From a checkpoint of a small class-conditioned image flow-matching model.
Model: arch dit, patch size [4, 4], layers 6.
Rows from block 2, named by matrix and row number. Each number is 128 + 24 x the weight over its row's rms, rounded and kept within 0 to 255. All counts start at 0. Numbers have three digits each. After the name is the row's rms in percent of the matrix's.
# ada: adaLN modulation (shift, scale and gate of each sublayer stacked) (model.blocks.2.ada.weight, 768x192), inputs 0-95
ada.226 108:129134130146118164101148125131080145087090153100124075185101135070097157111129128123163132133136109176144114143114128149135171095149104100132127117129158160121101103145092095130127126124099146153166112134122117103115104122087130159121125195127123128143109121135153133136132131080136129104
ada.227 116:076132083101114119128129144145171121140125129108092136144146090125129196151112154114113114156110127128140143134162068160155089146164139150143115105125124106164138116116102099076111101121130125099121151105143092156116145099133150148142109162121124084132142170132127110116126186131123111113
ada.228 126:131150168152156167156117125123119160131112093136138148101163138111116147129109116122100090110124122129125127149124146109093184095140102149139116105171111147122117158119102160255184133131122163167120107146117136117125153127130132128159152174121146173135117108131104132120135102125132185113
ada.229 129:149106149108124138137142172141130153146106139102149102138101128094159112166158121136094129122155146133089128127146167116107156131130100129144141105155114125146132115135103182195189125130150130127158122146100149096129109129119096134233147210148140122091119143156153125131159120105136116151
ada.230 122:124151086096127095126128125111146144141129145110123090122147129122130095115140154137075124127115140145124105122131111129123086116107162137127110130144148106122159127095132123117197126152103076143161126122136115141143135145140131134033088130128142102135109118159118144153139147140157167126
ada.231 127:109137125117169136120110134120138170132125081131143090138153132100132129136128097119120110152151133099113148084101133160130125149112163098129101137119098103131129139138098122102077152146130106147101099126116122122135109149124110107205107101132148166116124132181159101134119162136115199137
ada.232 116:115116134165135125130127143157181152147114134088096152107161145134132148103108124144142138140147099140115132153125108122155117144116120115106129107169149132107126095158144184182197136168088166126095121142122102107135086121180122124146132116115105161174142155111139095110143094135129088082
ada.233 122:126125113129130125141128133114121116132101155113122126094110155142110088144106085103129120117161132096127142139097133137115122124111119107136160125060120176133115107099146109031089115142150138136123109112120141134121132118129091127120155080098128109117127139114151172118160177118115153126
ada.234 101:132134135140142132131055138146130152103107100113086177142127140102111122165104168140106081105139127129120109171123134114085119135118151136118113134128117114137094118107099120099116161139124125134125093135085125113117143135123111132077134142128126132122112101142148124139132141128106131100
ada.235 104:148129132162129157149118134175113133126134132104120128124134119114069125119150144072126093070164136128114123099121146138144168134097126143095139126112157121174101128137110202158151145112148103123090115113143124122150095116137120102191101119136156130151152123144162156099120174116164138133
ada.236 134:129115131100116138084128126129132118159121140139129112148151138124143079155117140102152108154131115117122130121155142107126143132100140139145091127143120123135107092125126169046148126125127156102140117089136105146109131125094128156117120098144119154113129138135141107157122135152114203131
ada.237 115:117102131108146137116091133116105128147127088111121111136117133124131141119124157135131137130155150175119141145106118091130176129163134135147155135155115163111132139141124094228200114115145134141124142138143131127145169144145145138181088216146143133135090085151132142142120144137112160109
ada.238 105:097172156111131132129137131149121093128134088085153100112128131095090165099168125105162144156184116115147115132115134135117133132128140152119124141130100143104123150123110127029132080117112121120126110117166116146117109084113116111146135152156112098125135131140124156153113130141131090151
ada.239 125:118133111108132112098130160127126137125125124131133089125154146112101210125106154090083144109154138148131148115099141140119172124130184159122125139108091122131154122097114078121151137106150110124138094158129165119137115096114139124072108136132118145155113075106184106148129077097127118161
ada.240 113:132097139105119181122132102071148102112130195113146172101114117114169130150121126094138125112114108107121089124151084109132174146157108140134112144118099105102138155136111093180109117103116122154144114106113140107138144104149165124140137051120107166121158137096159154123134136119112105108
ada.241 114:112123109130136146129092103123170129135116132103150125139140142119096135119119177102101114156113151116101132136150151155132171090141100129090125094101126131169119089125124122181109124141120121100050107124086135112126159143154114101179135135115146155135148131110170142162089108108183135168
ada.242 144:120133104121133119123138123127166131115124159117138108149130128117117102117128144131137094131137120115138146129142134122136158134129148140095137132151138126122153143133139198082206144121096121113139129144133103146122131153116080116108118099137131152141159118111114087120152072131132192128
ada.243 115:115127090105103132117113143124118162124090119116153093134119143107110175115141096161091140151126110127157143118142120141120176138170186107099156109151092146130159125147155062112143166136128083132138126138121119157156148125153162131105122072108147158132113151141141106133162177125145120133
ada.244 126:150102082123122114099099153157145101153139133108125099127102147169116074127085123114122130176140123116141143145160142134120175147133129107137123136114119112135125152097137189058168147148132118129165100137128127119141146077120111133109121158123139086110085124152100124102146186097137206111
ada.245 114:133146147124118149150153150141111099144092134133128148133150140118095126114137143150116153124131123139142136135100147132140088143138151117089133147151111136071078133125110064188070126171132169113092131155093096158120121116115150134111176145103137125123116126184147159109134165125129098116
ada.246 124:117151120106109128121102117116155116141124142114164149092113127133099156145116072113142115112111158143173131103138098118055173110130107132099107101102154166163121135150146120082142144124121117138136124155119130131148163124130133135113119096082110111128100130139164118156138151127088188121
ada.247 117:078126110142129108127152133117132138122135150167109127147111146138109149132101124130126149118105104110095128111131139119132108127132124121124130112131131101137119139123122130057071144145138132114110132141090114147082129127117109120168132045135130098128144149156150114121154220107127124150
ada.248 120:122116118152109138140119131122089117124114104132122115113097092108132148124136127155124104144118145155137138199138128120100118117123128115139135103117163147090094149135124145114050132125118129134109155127091095121134105116138133158176165171150139146125117142094149091118095115122144152121
ada.249 126:109163149117158129135139135173142166124094067132123095108102126153155104112098103136110126132149087135144104116116126081138094154091162161126156117119121119106155134151169092093111110152108121148111110162154110124108124104157158128150100193102098130150151146141163078120124178156101118121
ada.250 122:149062155101141112134111133135128126110109117136154135150126091123099113109103163147136093122094151090102113145134120120104116124126167117128141120158105101135105117125168131165111158134096154120177110137152112127074140144131089137140122155108104122135170103157140133110132117124158164146
ada.251 116:131123129147116146139148151153126150129165107138100203139157095137143104131146143132132121111147127152092135127145123122111145112108124106121112132173108153107117131105155206201122103131114154160145141145122130128132145126103087133150110128142136132154118100148136158112121150140117094175
ada.252 134:146134145138112138126142117133125132105127147104122131103134090065117098150106126137128125101138156142123116140127123135097123127112117132184151160113135093101170104141097129025154136135130155135122155113126119150123118105111099113148106059111169149144126127126105143101158119120124191116
ada.253 129:133116149116136120135090119111122157119088091138103194117107116120126130125118123114118139122134114144138131099119112123127164115109121170127135122149106132089134142130115122030185139111127136123145121150149103119141097135126133118111093121126124182150096081154114105136121069127136220129
ada.254 121:115160134120120090132146148103110161151152162161132178110143138100129127141124135132123119079167111121184129096130127128144123156126150117135160132159156098113122157123071119161100125085116142117164100125146132099125140102138103110090147125112143134118127138187116120145143133164133108080
ada.255 128:110149118117151117125141117125132164128134135170123103148123108151144087148118145100154133146142109106138141136109147122111161140155127100110128148112142131110142163122122153102094140137098103115135129160083064152111117134128106090053076057147102111113126109177104130138125140121112060120
ada.256 046:129146124171140169114096176132128165115098113106109122144123155112125134115146134115128143119141118179117132180100103136107106144119136130091145132114135126153095129089111091079146149114149161131147117142164101130138113135109121142117112128143158129186153146144145171169137130117165136102
ada.257 082:128157099114123135129138152103150116165137114104118113126104126118110086121087147112123114150127134109120173134148079101170102132148142116135114107136126119104103128112138135045082118130134132132142146144120176119098125133181162145059149045149118090110155120106135137147133162138106131116
ada.258 093:127149133125136129115126132131155104146117138137135100124137133156106120098120130140121130145127142125167127127125140150101107151140141147137103139129122130113136133137141121193110134134117136116128147113130128127130143144113163146238151199142124086137154118080107183104099193136157128126
ada.259 080:150106155135132149133135140134140136129124155112109112115133101169130116132107138152113143159159172115153127156126128123137098134128102126119148116110106130164140110128158188145044131164119112120127120136149122092134118116158107138183132162157143130131140094106106110091104092141136129145
ada.260 092:142127135107136107104129119163126104148104142100108118110128148154147170129116123165124112125112128110158087116104130126104158105147107114101127109144115136150116119149119094151172129128147159160111149131126123147142132108147146145131124177164131086133081120084152100139115100123123065131
ada.261 082:137137131133124146092122139130104148108144108114063133133177099102127111183094082137138139133133115128140209138171126112104121092102140141164128122158141156134128132126137093109078111118120100124121125100110139126134136119093117138101128166126159140150091117129119130109152135129119093123
ada.262 089:095133135130137161129092138138127168153112133123118072169113146124113149093122145109103139119149087126159148101113161128117229104116149126094149105151132100131128150097090155133122142116130137141140134131082139131159117144123185134199155155153104159142121133086121128080138092168151166123
ada.263 148:127149119142113144125135124120155137117145135116134069135121115125114101144132144128094147124144135093130127102110122134140168111136157142120140129119143120121143119131131145034042130146114111114130136155131119101146114171143143123172134086154122079158119142118149125137160255144116136133
ada.264 053:140118142101109099125069109145157110128082146172138166121120149131147122112145103148100142127118157167121135115145084155113113146127134155102116113159131171145105150188111178125105072099134152116149092141147144122112152128185155144180121147120100124130092108133147131164136127131158123099
ada.265 083:133130118108132101116127128108138110133116161155123129142130137144170132128113160143099154157124160112132104153136141161114124096087150130140118147110116120150118100148122094108151161113110132159120113177122093142106140112132113086133124153139141088116109131095139158093078157141122170118
ada.266 085:155100134121116093117117143096109125149148085082123123097124148148124177146125129157124136137153173124116129160148144112129135132127094146160134164156120137142135175148101134131125118124127138107118087112122129099107184129106113105170107172197162110135118116129143141095120076125120121097
ada.267 051:106123100122114108144109105071138126158120130137135115105115120138133134155141142133128149151131166151130117133140127088109114135096112122144133156126094136132143153127151086142169119178099128161162152140119066130139110134111168156103083195099157111099145135151153127180155125140150103163
ada.268 077:134107127122153134123129129103089110154121118100100111087105117122150098155129121121180129121152159141113137131156106144121049102124129102131123149100112126111134111120145192179197112143160155146127134131126122115149141128157117149049135196128146107111103094170128130141147092112133143131
ada.269 101:146121123126139147155131125100107139113122142128146140139144106099138121126127135135125098091145118097065138122106131138099159129088103099103097125121117133121117108131122130002106117138112129115124143105136149102128106114134101119179143153151130086116132111164156227121117203152137091082
ada.270 039:124119114158151191153095121070139088154077079131151110165107122163122168096126136121122134137119134144098109124085167150094123190134110113110148143151147168123110131165160101152129129113102111114119097133133135156144105090100149150128132133121133147126128132117117155176114131106126098138
ada.271 045:141130092146105090143170130124153139183110141100131038150154114117122095136144137166158149108123131137098160098149112094133219132099135115150114135112132166138144109129117104133168108121120131165119107109139126121137140139154107120131147103159134140121159147129131109129145080128136117120
ada.272 072:135163119131143152115138148149169090112133124088139122098114118140104112158136121116104164142115129131140116125102102129096076116141110118126111122086084122136124157147123149227031109137113164117160115121117080111122128104140121161152129069133156153123091137148116114122084124109114153130
ada.273 059:140135139113135146113179125141136136141099140140130114137090127134122099115122132131124094091142089094131103141166109123135189151127100134123082113101157120136098130115134118180124101149161089112146088126137087095091105129143131113144122124143136088147098155115128079140101103184111123109
ada.274 080:112151110137095133111130170138127166136123139153106137134126120144117096156125103104169129130157141132135119132106120146167163112113115164099099135114111088130149121129126177114217132122126145144165116141123120110137125128118133131000112097125137174118131102162136089122134079151130129142
ada.275 084:127128115148198129128096120129145110120138154118116102140131135133100101120115083166143147111144122130152119156118137138077129089153131175113123138123083149147166090111119095106193147102151126085131163109108172149132139156133137108043132125125162104138133133131117166104115178139122106105
ada.276 084:092121143191127132127150101142128107129113087142164087130113139119113143169094145132103116164132123101110135114124106123101109121090115126126112127090123128120157104133158209022187151166133153188122131088143102107152132137122102120164121108140126115136169115123137143166102120129088127091
ada.277 079:134128122133120154096109137141154084132144155133176163137142138098112119124115125121133130119114107096134095117118147103129103160118112159172127121170133112131138112123121154069201149126123128103118129095137141116130130116103068104105140017117091100100137119169109163114124074122122107120
ada.278 042:146130143148153130145131134164126140147130136127120090095116129134147137150203141115127147122126112130105116101128122184187135151096088126132146165071100150164137193121151096111199138129163094135145113132114152149125128142163131168099126152134131145117140117130109058091116095136096142136
ada.279 110:111137127094115125143127132158116120153111138106125159126110127139130120159150120131128133143117136114166156132126112151167062128125142080107108146125157099140107111164124121083057160154135123112103109133152120143144123118125119121134140049134123097129143139143162138150142178129155096108
ada.280 047:161125113089130149088122107087102151132150181089134126126107093128122142110100110123154134113156103125132151131121113128126035174120151101182151156114137146114159137127143183121085148146121069160135117131122151094120093080113115127122170104163113113163095144147176130162157124122136144138
ada.281 090:128151120143131126101103115114107133148125079108127107139142116132116113133154156162121108146119122118119140145100133114146172153139193138093120115191159158116107107142147189126090130131132139075119131119102115141109106126129133127230120202116135162131105140097167118140115169114156140095
ada.282 058:092120139130093133123148063114129120150153141126126109105138112143153130130129159135094125141105132114154159107101099146136093158148161133128099122178160118140073107148115103052116085119118211130130113143114116161166128120147134121176144083163128119146144105140127149127107118110134131094
ada.283 100:149111116129115096125125137129144162106143154105131156140116112110098160146104131149107138103107121117164130126135134145138050136120116140102104108124151129143161104107102104143167131138114150144145104121163127113142138103135138138062146148141143114134105118153116127155121064084127093145
ada.284 093:154104112146137142150131134115137076150130097115153151132120149121109154112133128123123100108156126151114140133100148137160212121134142146148151141141144146129163138134154144167056157113150130143111132141169141164142115116158121150102094204107144141128106075108141142147115047130118089098
ada.285 081:146120160131149127126162100117125152103110113102166151193120132139143092166157099124078125138130093143153129147165110144178049140136148114102103136098122136162101147181103108121184118102112123141132129179140071120128089131116126112160126124111138138122117134125170151109142134147143100123
ada.286 058:123144116147141134134132129146122126121144130124151164143123123111170160144147088115134123105143080109147156138093161135125009102122141118139156146149136128164128114117137160094128113106172146132120076118118135134158121125144144136151107065115137093122093105128146138131163151115112118145
ada.287 085:123125115091140129123108144115110143132141126135107127112121160124125130131109113070130087147140129126127126122117114125141000113129123155133172144107135136137118119131146164120089142109137133141126127112137175135149127129134109136181126130136143124140122111126102165134139142138144159117
ada.288 035:133097123143135175097092145130129075125128101121096121089125105127095145140161096158115092132094175145101097107112161155110159145180151134103113167153119133111137112123129068112142121114147112141167116095097168130119130149148141103157107143115112165161115172153122121149127110128119140104
ada.289 073:159170152140113138115131128105119108105120121170139160127131139110127129164128121125126132125132140163149135152117140163142070127144071138135104087048128134122151149121130066054183113139131129156159143124114108086130130151129111181073151106120135127130123134144108154146138114132152106122
ada.290 081:129124111133102116111113093094125103157082155140159163123096106109107125129126137072108163110100092126124127124141131121160078145128111140158119112107121116120109124125117115126132137128123148112149117113118119107126124148119160118090127149145109124111134135139136174138125104092112108116
ada.291 107:120101107133127127142111128144145128096122127115102195159144132137117143104144125141157134118110093126125121156138093144135242122116113138138125164134136141127105147138127082100122087117126098140117125127172137149139125110116104124112143134130141134127154151142151125148148107150157166124
ada.292 087:126094145113123122131150157134119139153117114103125206122137147170162121142129153110103124138131119093148140151112103134126010137115155126125090134132114145122148160124149115088063128124119133122143124145145095127117137124110129170104142100146124132122106133133120103123115168160139162130
ada.293 044:141134151129136123135124118139122162108126155128147106081093132135129101136123096115094131083144185138110114109109117167151157114121122129167141137077161153124139114121118136231148112159128124137138190098115164109126136140132112149095162179154130076108129136120167108116143099136122164158
ada.294 097:150125138127115114129140127099139120110131133138130170115142138154143103139123115116130113107089135093136102125111133105106173143108131129128113110154147121132102131117177210055248136156126154132128114142115109144134116121138103133043167162114111150100119172150151080112106142137132163121
ada.295 091:143136114089136089135126132154135096142153119116150119128117142141113144129108100132152125126127126136136105112123148140151204101115113125143130143098133127097121117095131116198067139137112134117144130120125142162130136090113179139109083101138130152124103127124107119101134169129121067117
ada.296 095:124108157126141135127133125140160153116162134133150130149132123132113145100137123115119122117122127129145138161118107147152095132114159136162131109152127126130137151145140189180147130145139138152127145088144130146142113105129112088057158055114137119140116111122146137118137078124138106102
ada.297 083:143122114116111100103113130136132150134161113114123138099152155114131109148113129138126128120144130172108139131158094124128216130125146138175105154106142144109156134129100106195159133093139125120112098128132149132145163114105167164173094127106116121142128116121102078146128112154084120145
ada.298 086:126152128126120143119094128113122111116107143130121059091088110149116147108114140112117138104097150150111116147110124145113152096144145120134125110099101129129138118128129107209074130151130115130123147135130148087136137126162127146087118151113150186133105121145144138128127145118155085109
ada.299 094:121090129145105112117110142115150154151129133145123120108127117134128160148123124098143124124121122110141130122146125137144104090124120156091112152095132113112131126158146092162105115152137153127142120126113107147162146144137149124018113034137095146126110114135106073142112161136124128148
ada.300 086:144162135128113120155166084085123133148134136119134131110116141144126117121137121108094152101131124089152120111139154139136108113119107147116094130162138113133125111142100199081222117113115173112140132124147162125078123141105137138158151091119130104122129131103133115120114154125128109170
ada.301 077:120110134112134135115127127141122143130132154092110180115128119122123126144124110144160077143117107131139141137123095120118166124126140108136109106175152147139136097149139064221085163117097137123146163153153112104142118086136130137133148255121130096132118140187149162123154122131145113130
ada.302 090:122129132121163102128091122131105147137121111121149096067114137134134112128158162095128099135111157127118127131102119090098137139143113105148154118094078113115131093122140142158151148092128167121123143098135142118117128135148119106196135254074106121108097124123158118124121119132143110124
ada.303 089:146134151108127123130104115141156115143116093126153129138149142149093144127108115097125122139124141146138109145108139142120065129132128123142132131092134136108167120130113173084137117119142161132131134111107152136123114111145173133179132178113158121129116117070088133110103069142122111137
ada.304 090:093110143127150108136120130152140113131107143125152146137100112149159100077134114121171129144122110112132109107122105114129216141106148137116121140104122118152132123139142104056152118116125131125152129122127093131138120141106138122128149129142095126134109154134131078100132102141135135141
ada.305 082:127158155127106141111104129136161111149110100172123147128104109129133115091137149123146149142124135154133129134129129146135121128085140104090131119118088113123102135127126090126091108119119159139125149114103149149124109115128133113217105200148106129121160117106098151134144143152130085133
ada.306 051:095151134117133174112109128092114150149081154135165136140115131162128141134167124140127150082130155135130148153136102185115123141106144120157121104147091124141107120158120171128155141134141122203133110137170144145160179129150166124114111121085115128155142118104166147130122142141078123101
ada.307 081:153124106127136105133148090123132151116171174170131097157112125092149123107092113133099142128101110139094110105102124116143209129115110117129125125130126119155119116140163181138089163176168155118105134107112117135122137127126120135152126057118123159138124126118125070150139162120134084131
ada.308 083:144127103147113128145145067129128142118145153091142129144139116136135149137080126144130140137112110105113120140092128137141169173101132105139116089178113084158100137118132137043202140124111140124111132126144120156125159135122138120091118045140114138105123143124131158154146123151133189089
ada.309 080:169105130159117146138092155137160159137090101106122198114133167116135110114134111131125101113139149128151123116134148118130146133099131136121108085148104171117156114116128141153087147134141158121121128101118132106112133101113131115213086125091123135144140110155126126123136167144118035145
ada.310 092:119127112100143123148120127152130119161127127107110119122114129143129117117150139095112144133096136127136117112146171131140097131129158147139143120107111138124158112140136098251125120103140158143130128117127135153143184119134138123103144155135142115116090155112154146144125118140106061185
ada.311 054:151162126145109079123119143096117134135113109116138121136112153129104109131140136148109128162124140117159131157149139187105176151114173138123142133127116116129114078103153150177161126134105132152157122167135149148126187116151093130146170081134118134167138138083148138099113139099136125140
ada.312 063:117132146142106156126145114124129113119146121133116144097130092122137117102147128126106150128121102120103115126107147141133186140140131146143123132081114112132124135131150104184048128124140120136134121096115144138144106160127128109160100121130112123138129112113120140147102101108088090115
ada.313 086:172126101098153109107124112129122120145125150078161179156131110121146173114152120141109131130133134156099122154130129107125232152138118137134116160126135114127134098109117089149164121107104132131135096159109129116116144141119110121125117137153151097127114119139156117176127094155146165170
ada.314 072:108103136117138113125123142171149119138146156093155123153120142152120133091092145136093117150125095154135158115117096115124025161144131142117130141095156105141123133118108074062107146113133150147134124123151129106131119074111179130176118158131129163139137133136118137096110164120118068117
ada.315 091:128101164093093106151157119126129127126125155117143141133101133129119154114141134149151107103155110142152133132133115120102219126138115136110123132180101109129125127127092123117100137101140177113126100127141113153138140146161147125196135189161116123146114144099147126123108062153186064120
ada.316 068:146127134124147135081105143131133109152093142150076115133141096130160114151152147117100134145130143142113116120152144152137070141118128149135140144111124136127144154137131102195120140124119120140139132143139132136108123120114139112173121187163096116097126134117103129096131139142142146146
ada.317 089:101133111141116147118148167141109126113127108170123112115135118108135150145127162119129144151122080141126151093153166134140073148098144126136140141113119130152130149133130127210135100128138143122112170095097136125081134147115123133030109097137156114098143116087155131135111151126107126121
ada.318 098:146086131115109108142136114128147106116161168123134157135137107133103120172109118136100136131109104105140137137159130157156195128115105123119110145116164110134131104116110179149196115108090146122116126133125097127126132098120108134094121055117128141120113133154137123132134105127110131141
ada.319 082:123119100121183143103123128135126140116129164156126140148119139141130122114115110139119170121114103135137120132154094125106000123123084116108117134092138154143133131164133127115081157119129156121101131110154133097142162148119098123140085094084121141128130119102122126109124083154126192139
ada.320 097:128121156132125141101135125117145102120115141105132087113129108125130175117130080133129142129129129157121142126102111151093113127188152124133131100123091126139162114138157174171183153144148116110138163123140124144095102082118141106073123199153169162109128128130131174144129031114128149135
ada.321 085:127097103135124134106116132149147108123098099096142170156138135156146124128114124146163145131110114119139145136124103142109035114131096136127124100161121132113118087105138155156156146099102140145158115124179111134087143127081125131116134096112103112124090134128097099158133120162137132147
ada.322 053:150108152164137159121120108126130096104125086146133110118179122088124101106114111096101121130147151146114176091145133134123084125143160150128099131103115097134154109107131091087161170165100153111117126123156164151153190140156146103100127152123103078128136134128149151144119117105113112115
ada.323 041:086128124150137149114147104113116127095161097173152162133141123110121128107128150105117147122130113143144116117120122159127052106110138138108165135129139118115088134122113155114079119154200152123123115096154127102153110071119107120151148127140117126159117124131144148105162134108116121098
ada.324 085:138139106134146138116098139141108128150108128139132059124125103131103100093101138093143116098140162133101096115110111089093084128154111125126128151111122143154140116164133181130154135112112126163118122123126143113133108134146129140190126168133130137140104119111127172120142182133131134130
ada.325 072:131111145085118167142111127128129136115129104109108152114104138114160108152138136133152136122149132144142130183156138110086120107110126112109122126148102130122123137131123201093157125103115165103112104163108115111149129102107135150056146160134117145115172135105132135126127166131122225128
ada.326 089:101145117117113119142139128082120144120134137125122147137102131143093147134116110108158128115141128079151161117110131124143184112093165094113103151164142135156118101119170207102178107118126117146167116149130125118119126123117136098132143087139127126138144142154117102143127126132154109115
ada.327 089:108143126168095163118114123143099135122188152153136150098123127101111074140123155145120118095155133095092104139152136139130107146133140122138097138105092114133119133157139140082126122118122118139148119127126128131131136142106100121161138165123121144125141117119115135080127171140118161124
ada.328 090:109111134118108146126139141124143146143155142142142222142134150124166120147130127127120122137108084091155132137143169101125090137104085143110092131157120106128106128158100124110183132129140130117100120125122145147141123106089101126117138125132131129141081132163114129086119081119130178126
ada.329 043:104111130116062122098115129127112151110075150151127138134122134125060138107085153136172150099173104098140126126123124107104117155119101116108145122155133153106128099112154168103095105070126162181124172107143101151128129119114123102069141149121157110104116131142176138125115150109118143124
ada.330 122:169136111130155125132135128131115145128103111119116128147124144128130137142129109136164129122127134143106128134136130147095187122129148122157142134125141155131147135119095089255095112119109143123139133140123126122130109113128146130056124184139144149117114152136117091146159139132136100143
ada.331 076:118159109129163130147153123115138092125123090129132171114126133105121111124124126132109161105131155197134128125119139083109064154145113135104180141133134128120098145134157099080199129142144151144092121130123140118106122135114167171170137181125114126085111097104136175146132162148130057132
ada.332 079:137112119128124146122117117148129117136134095125114172096105110140158138115148111143137120115152117135124138125150119165108161136160098106174109133114106131151145144087147114204173128120123116111122147126123133161107107120115141121172159153111076087114124104121110137090105174110133107112
ada.333 083:128104080143128146128119120128145135148137132144120125158110097143119144129132125139118153126149100184175185117133107135116069136126134117106145106135105129174143129146129184085164075156136149168148145145106117137129135151147153109117122084122158116120152142126163117157172191081150080115
ada.334 091:131140140098151120136102146132121113127132160110157138128145152139133120127109126145125137130130107128113134127121117093124042131130123116143094132168094139119124135100121191116255145136100156131118131128120153116123122136138136105237117090126137125124109127144126119140094152126102162108
ada.335 095:153156141083139109103164172101122099121092159104124142173147140130122115119108124111121144124139135140123147108144096164146185107094101126135105111098107098115107142122132094165166178134119130124140121118128105097091101129136091102094137074117131114117152116152128126130131126119118134100
ada.336 081:131133158106105127128112167148149131127090081134109131132138112164100135120103116118112163156131093113135166118151153133146180142143099104097165107113136125080139136123128161159088117128150103149109124117126129107139118121130120115187096188103133142138086113103137127116094121115124102123
ada.337 089:117160110116147094133140120141131179134141140131130161099108120129150130185112133113132170126154105111147118137140130139184122109106131137140128168109121139121094137123132042144122162118113174152162142107138147125136111130138128097184103096117180149130126156132164065141136175105111144157
ada.338 089:113127138140066149105134128120125124130167130108150073152133125146109103144160116128109138123073103105117128124143149152151160122085103116143133154116100130131127099131135134115155132112128141110087119112124162126132121130099093124182136149126102119129099125131128172095124145138102019097
ada.339 068:140127111143065150142104112129167130160144132128134119109141148143110148126108137093100115124112120138106091137139110127118174138132130083117106148147130133130115156130120120181093141133128113118145125153139132118123138119134123133105115077123125138129144114105119115146084124141052081095
ada.340 089:142109120105128109146129136122129093121124118126142121163123126150157142140107142128153090138129121132117114154107113139128183131134121133140135121153156132141122114112137104029044160127113156137112121125129115150122143148113156139137130096141129133152129087156107124131142140148071052129
ada.341 092:148115099128155134133090127160144100120135115150123144118117103113169155128154115121126145100148156154115141148093161154093060142109136098120134112124110138121133114120126149223132138148108108137122148115145153127126150127104118130110131126126119145128095113114124123126133103133150076152
ada.342 077:113140123145135131146119122106127156138114107114121141121109089109096151112111130142136106123135134145106165101145134142130223163163107128122148140130100142103121134139099142083086143117133121146163136162149154101143117147113153104114116116104114067118130128144142111121158106139150144128
ada.343 097:098150105112140125155123153125138137137108134107139111124093131122118131144136129126141116151139177142159120147101113118093025139121145104114132120121115137123132110139125154255148136136119128132124141148153155127120138091137147135183162173135120144130156100141131151154119107119123125133
ada.344 094:094092120137126121125131118118105120130148109152101083116149147125133132137116089123102132170130102101108150104161142092121102148117162118113132130145075169113124116111127168196128145143116110101131118146091128130151154144176179110076137146153120139157133114106136115124172149092139150115
ada.345 044:148134127111104164125123140130152110108118141156137099120129096136120133105116106134140114100113124126118129100114109109150131158087108128109121186121133101127117133137098109139105145112127110139149145120152145124119147115102152177081135162163103111119153102115121111122116108170125131146
ada.346 098:131119116150107125130182125114155132112175158113136136145155152103118138146137124125150109110141122110141142131111138150140255130106121135122152120104133089127127146088124100120110136118136114156141154145155159124134132112147140112082121072108129107127142139113131119139153072158160053112
ada.347 070:130150130115100108148149132112113117111134117137109170103123114130111130132128141143140144123129136110132104169141139105148081132099114126153136144113158121115126141134102088150039113111137144124111107136119169111136128113135102114201128134142092126129150141094096119106128164174126093111
ada.348 116:133112096121138120115123140128114133111130142165146152114145107164139118156127152142142140142152120135127141143112132092148139148129124114137155126117125128149127136137165170208209110119141118112158130133129108121101135146099106137060105104133111096116147134151152112111100145136109082124
ada.349 091:125114123104154100133151112143126135103127156120112110171118165122111093130130136111147108169097131145160148104103163129132040151115128144123137111144139100117129137163133147094209112123086133118135099155131094144109106131118154121163118151125116123158102125139119181125140143136149210138
ada.350 052:123143098102156121171113121139159111105171093149157132134115110130132162089100155136158154094124120139088136145133121091104098159124093106118084166143129120099117093120134142096118088101174112168128135149140133113151106138112155151147128155121142095132155090130122128147128103130153158128
ada.351 087:098145142124090142109144095131098090135121117184135139121114134152100109127113123124114140075097135142071126094109111127156163140132133149115124121088103135153148122142114097092056124128129096149091155141141146148116117170100181160100141108138154101129089096087111134111109126084128178121
ada.352 084:151142142143112133134141118110117107144118108136138182115147148116147116112169161147113110087133123097125151158085140154118056110122131130131152139102148107127139143142157160111119148143121156139150085134121143120155136161135074113162147090155151123143145124159151159120120165143117100119
ada.353 091:126090129117127133136118103119141128082129140105115084129161115138145127137156129142134135148130112119142133108127126161099044116098131130127089088156161139130146101144109118072168140156091107174148160095123136139149139130089143130086135064117162138160148133115118148088111101146138132118
ada.354 056:134163135119156112147112141149123175122138144158139149136106093137154080136131149127105119150132117116138159132164119123146111125144123140130156095130136162134134156133131160106134111117139115169153132145129102115108112130127156135203110138130146092145115161176103094156157123132090155153
ada.355 077:148133144150122141129137116102101121143133114126116119107140140127100145168129158157156087116122160153134132129155166121088104121122112124141104105172148126149132121157117129141088108121114140127114152142132139131125158104153168149255134191140137128146111121073126116128121137110148079107
ada.356 078:121128096113099147114102160157119114180154147122117149117115126136132135129146133145137131125121091142129114128138144124095139155132084126161145150121066132119095137090094144077106126135157113125108136131124160119161158137139141137195127165129131145099117115058124135134119160144114096155
ada.357 075:113107140155131114131118121137094102153148174108123122131136117109150138136125134147118126137119115123091115122121149126107175144115140132149143099098110085155129160108139202146164138113094141125125084130157119114134139071131111134053143030122095157140127098139145082128114135127143179133
ada.358 088:119137127112087138130135106106137162116121096137110122128095124107141121135116117123101100148144118128164115139125148155109159140144109116106113131090103120135121124106148154166068141135087147139107122148101121162143111129156109136206144205126099123138143158087088148156141166151188091129
ada.359 091:126135146143147134139142159126111103105140117131122130135153130125112136137119114101138138114117166142129098128132121141167048091126129123139178152131111117122118153122132058131171145118077077115132141124146147156137119093110139104066114076105128144157118115184146107096135070075138138144
ada.360 076:138131108130110123140121129135130156111135144134139166103122127116137134163126111134110092125129111131119145115114131125141093137122111100100134132144159121156094135140154067032124102138133131117139104174130085113103150131131128113134141104101099149141124139151096121162119154131095172120
ada.361 088:134141136126124119095121141158112143126117149132113148134075097159139080111161147102115126123106102141159125132133121143112119133126117124082139134164122149111136136120116077098124114101113157116116145124100144122176124134108124168171122160168149095111127137086152172103127106116169100126
ada.362 082:129123160086160088124138111146105160105117158136119119107120096150104146125095119122104156118057101098159106100118124125117112116120178147146103129133136095135129115102111177068150145142105127116157124085112119122115132120164095094134094053117144143133151122159101092123133139141133153139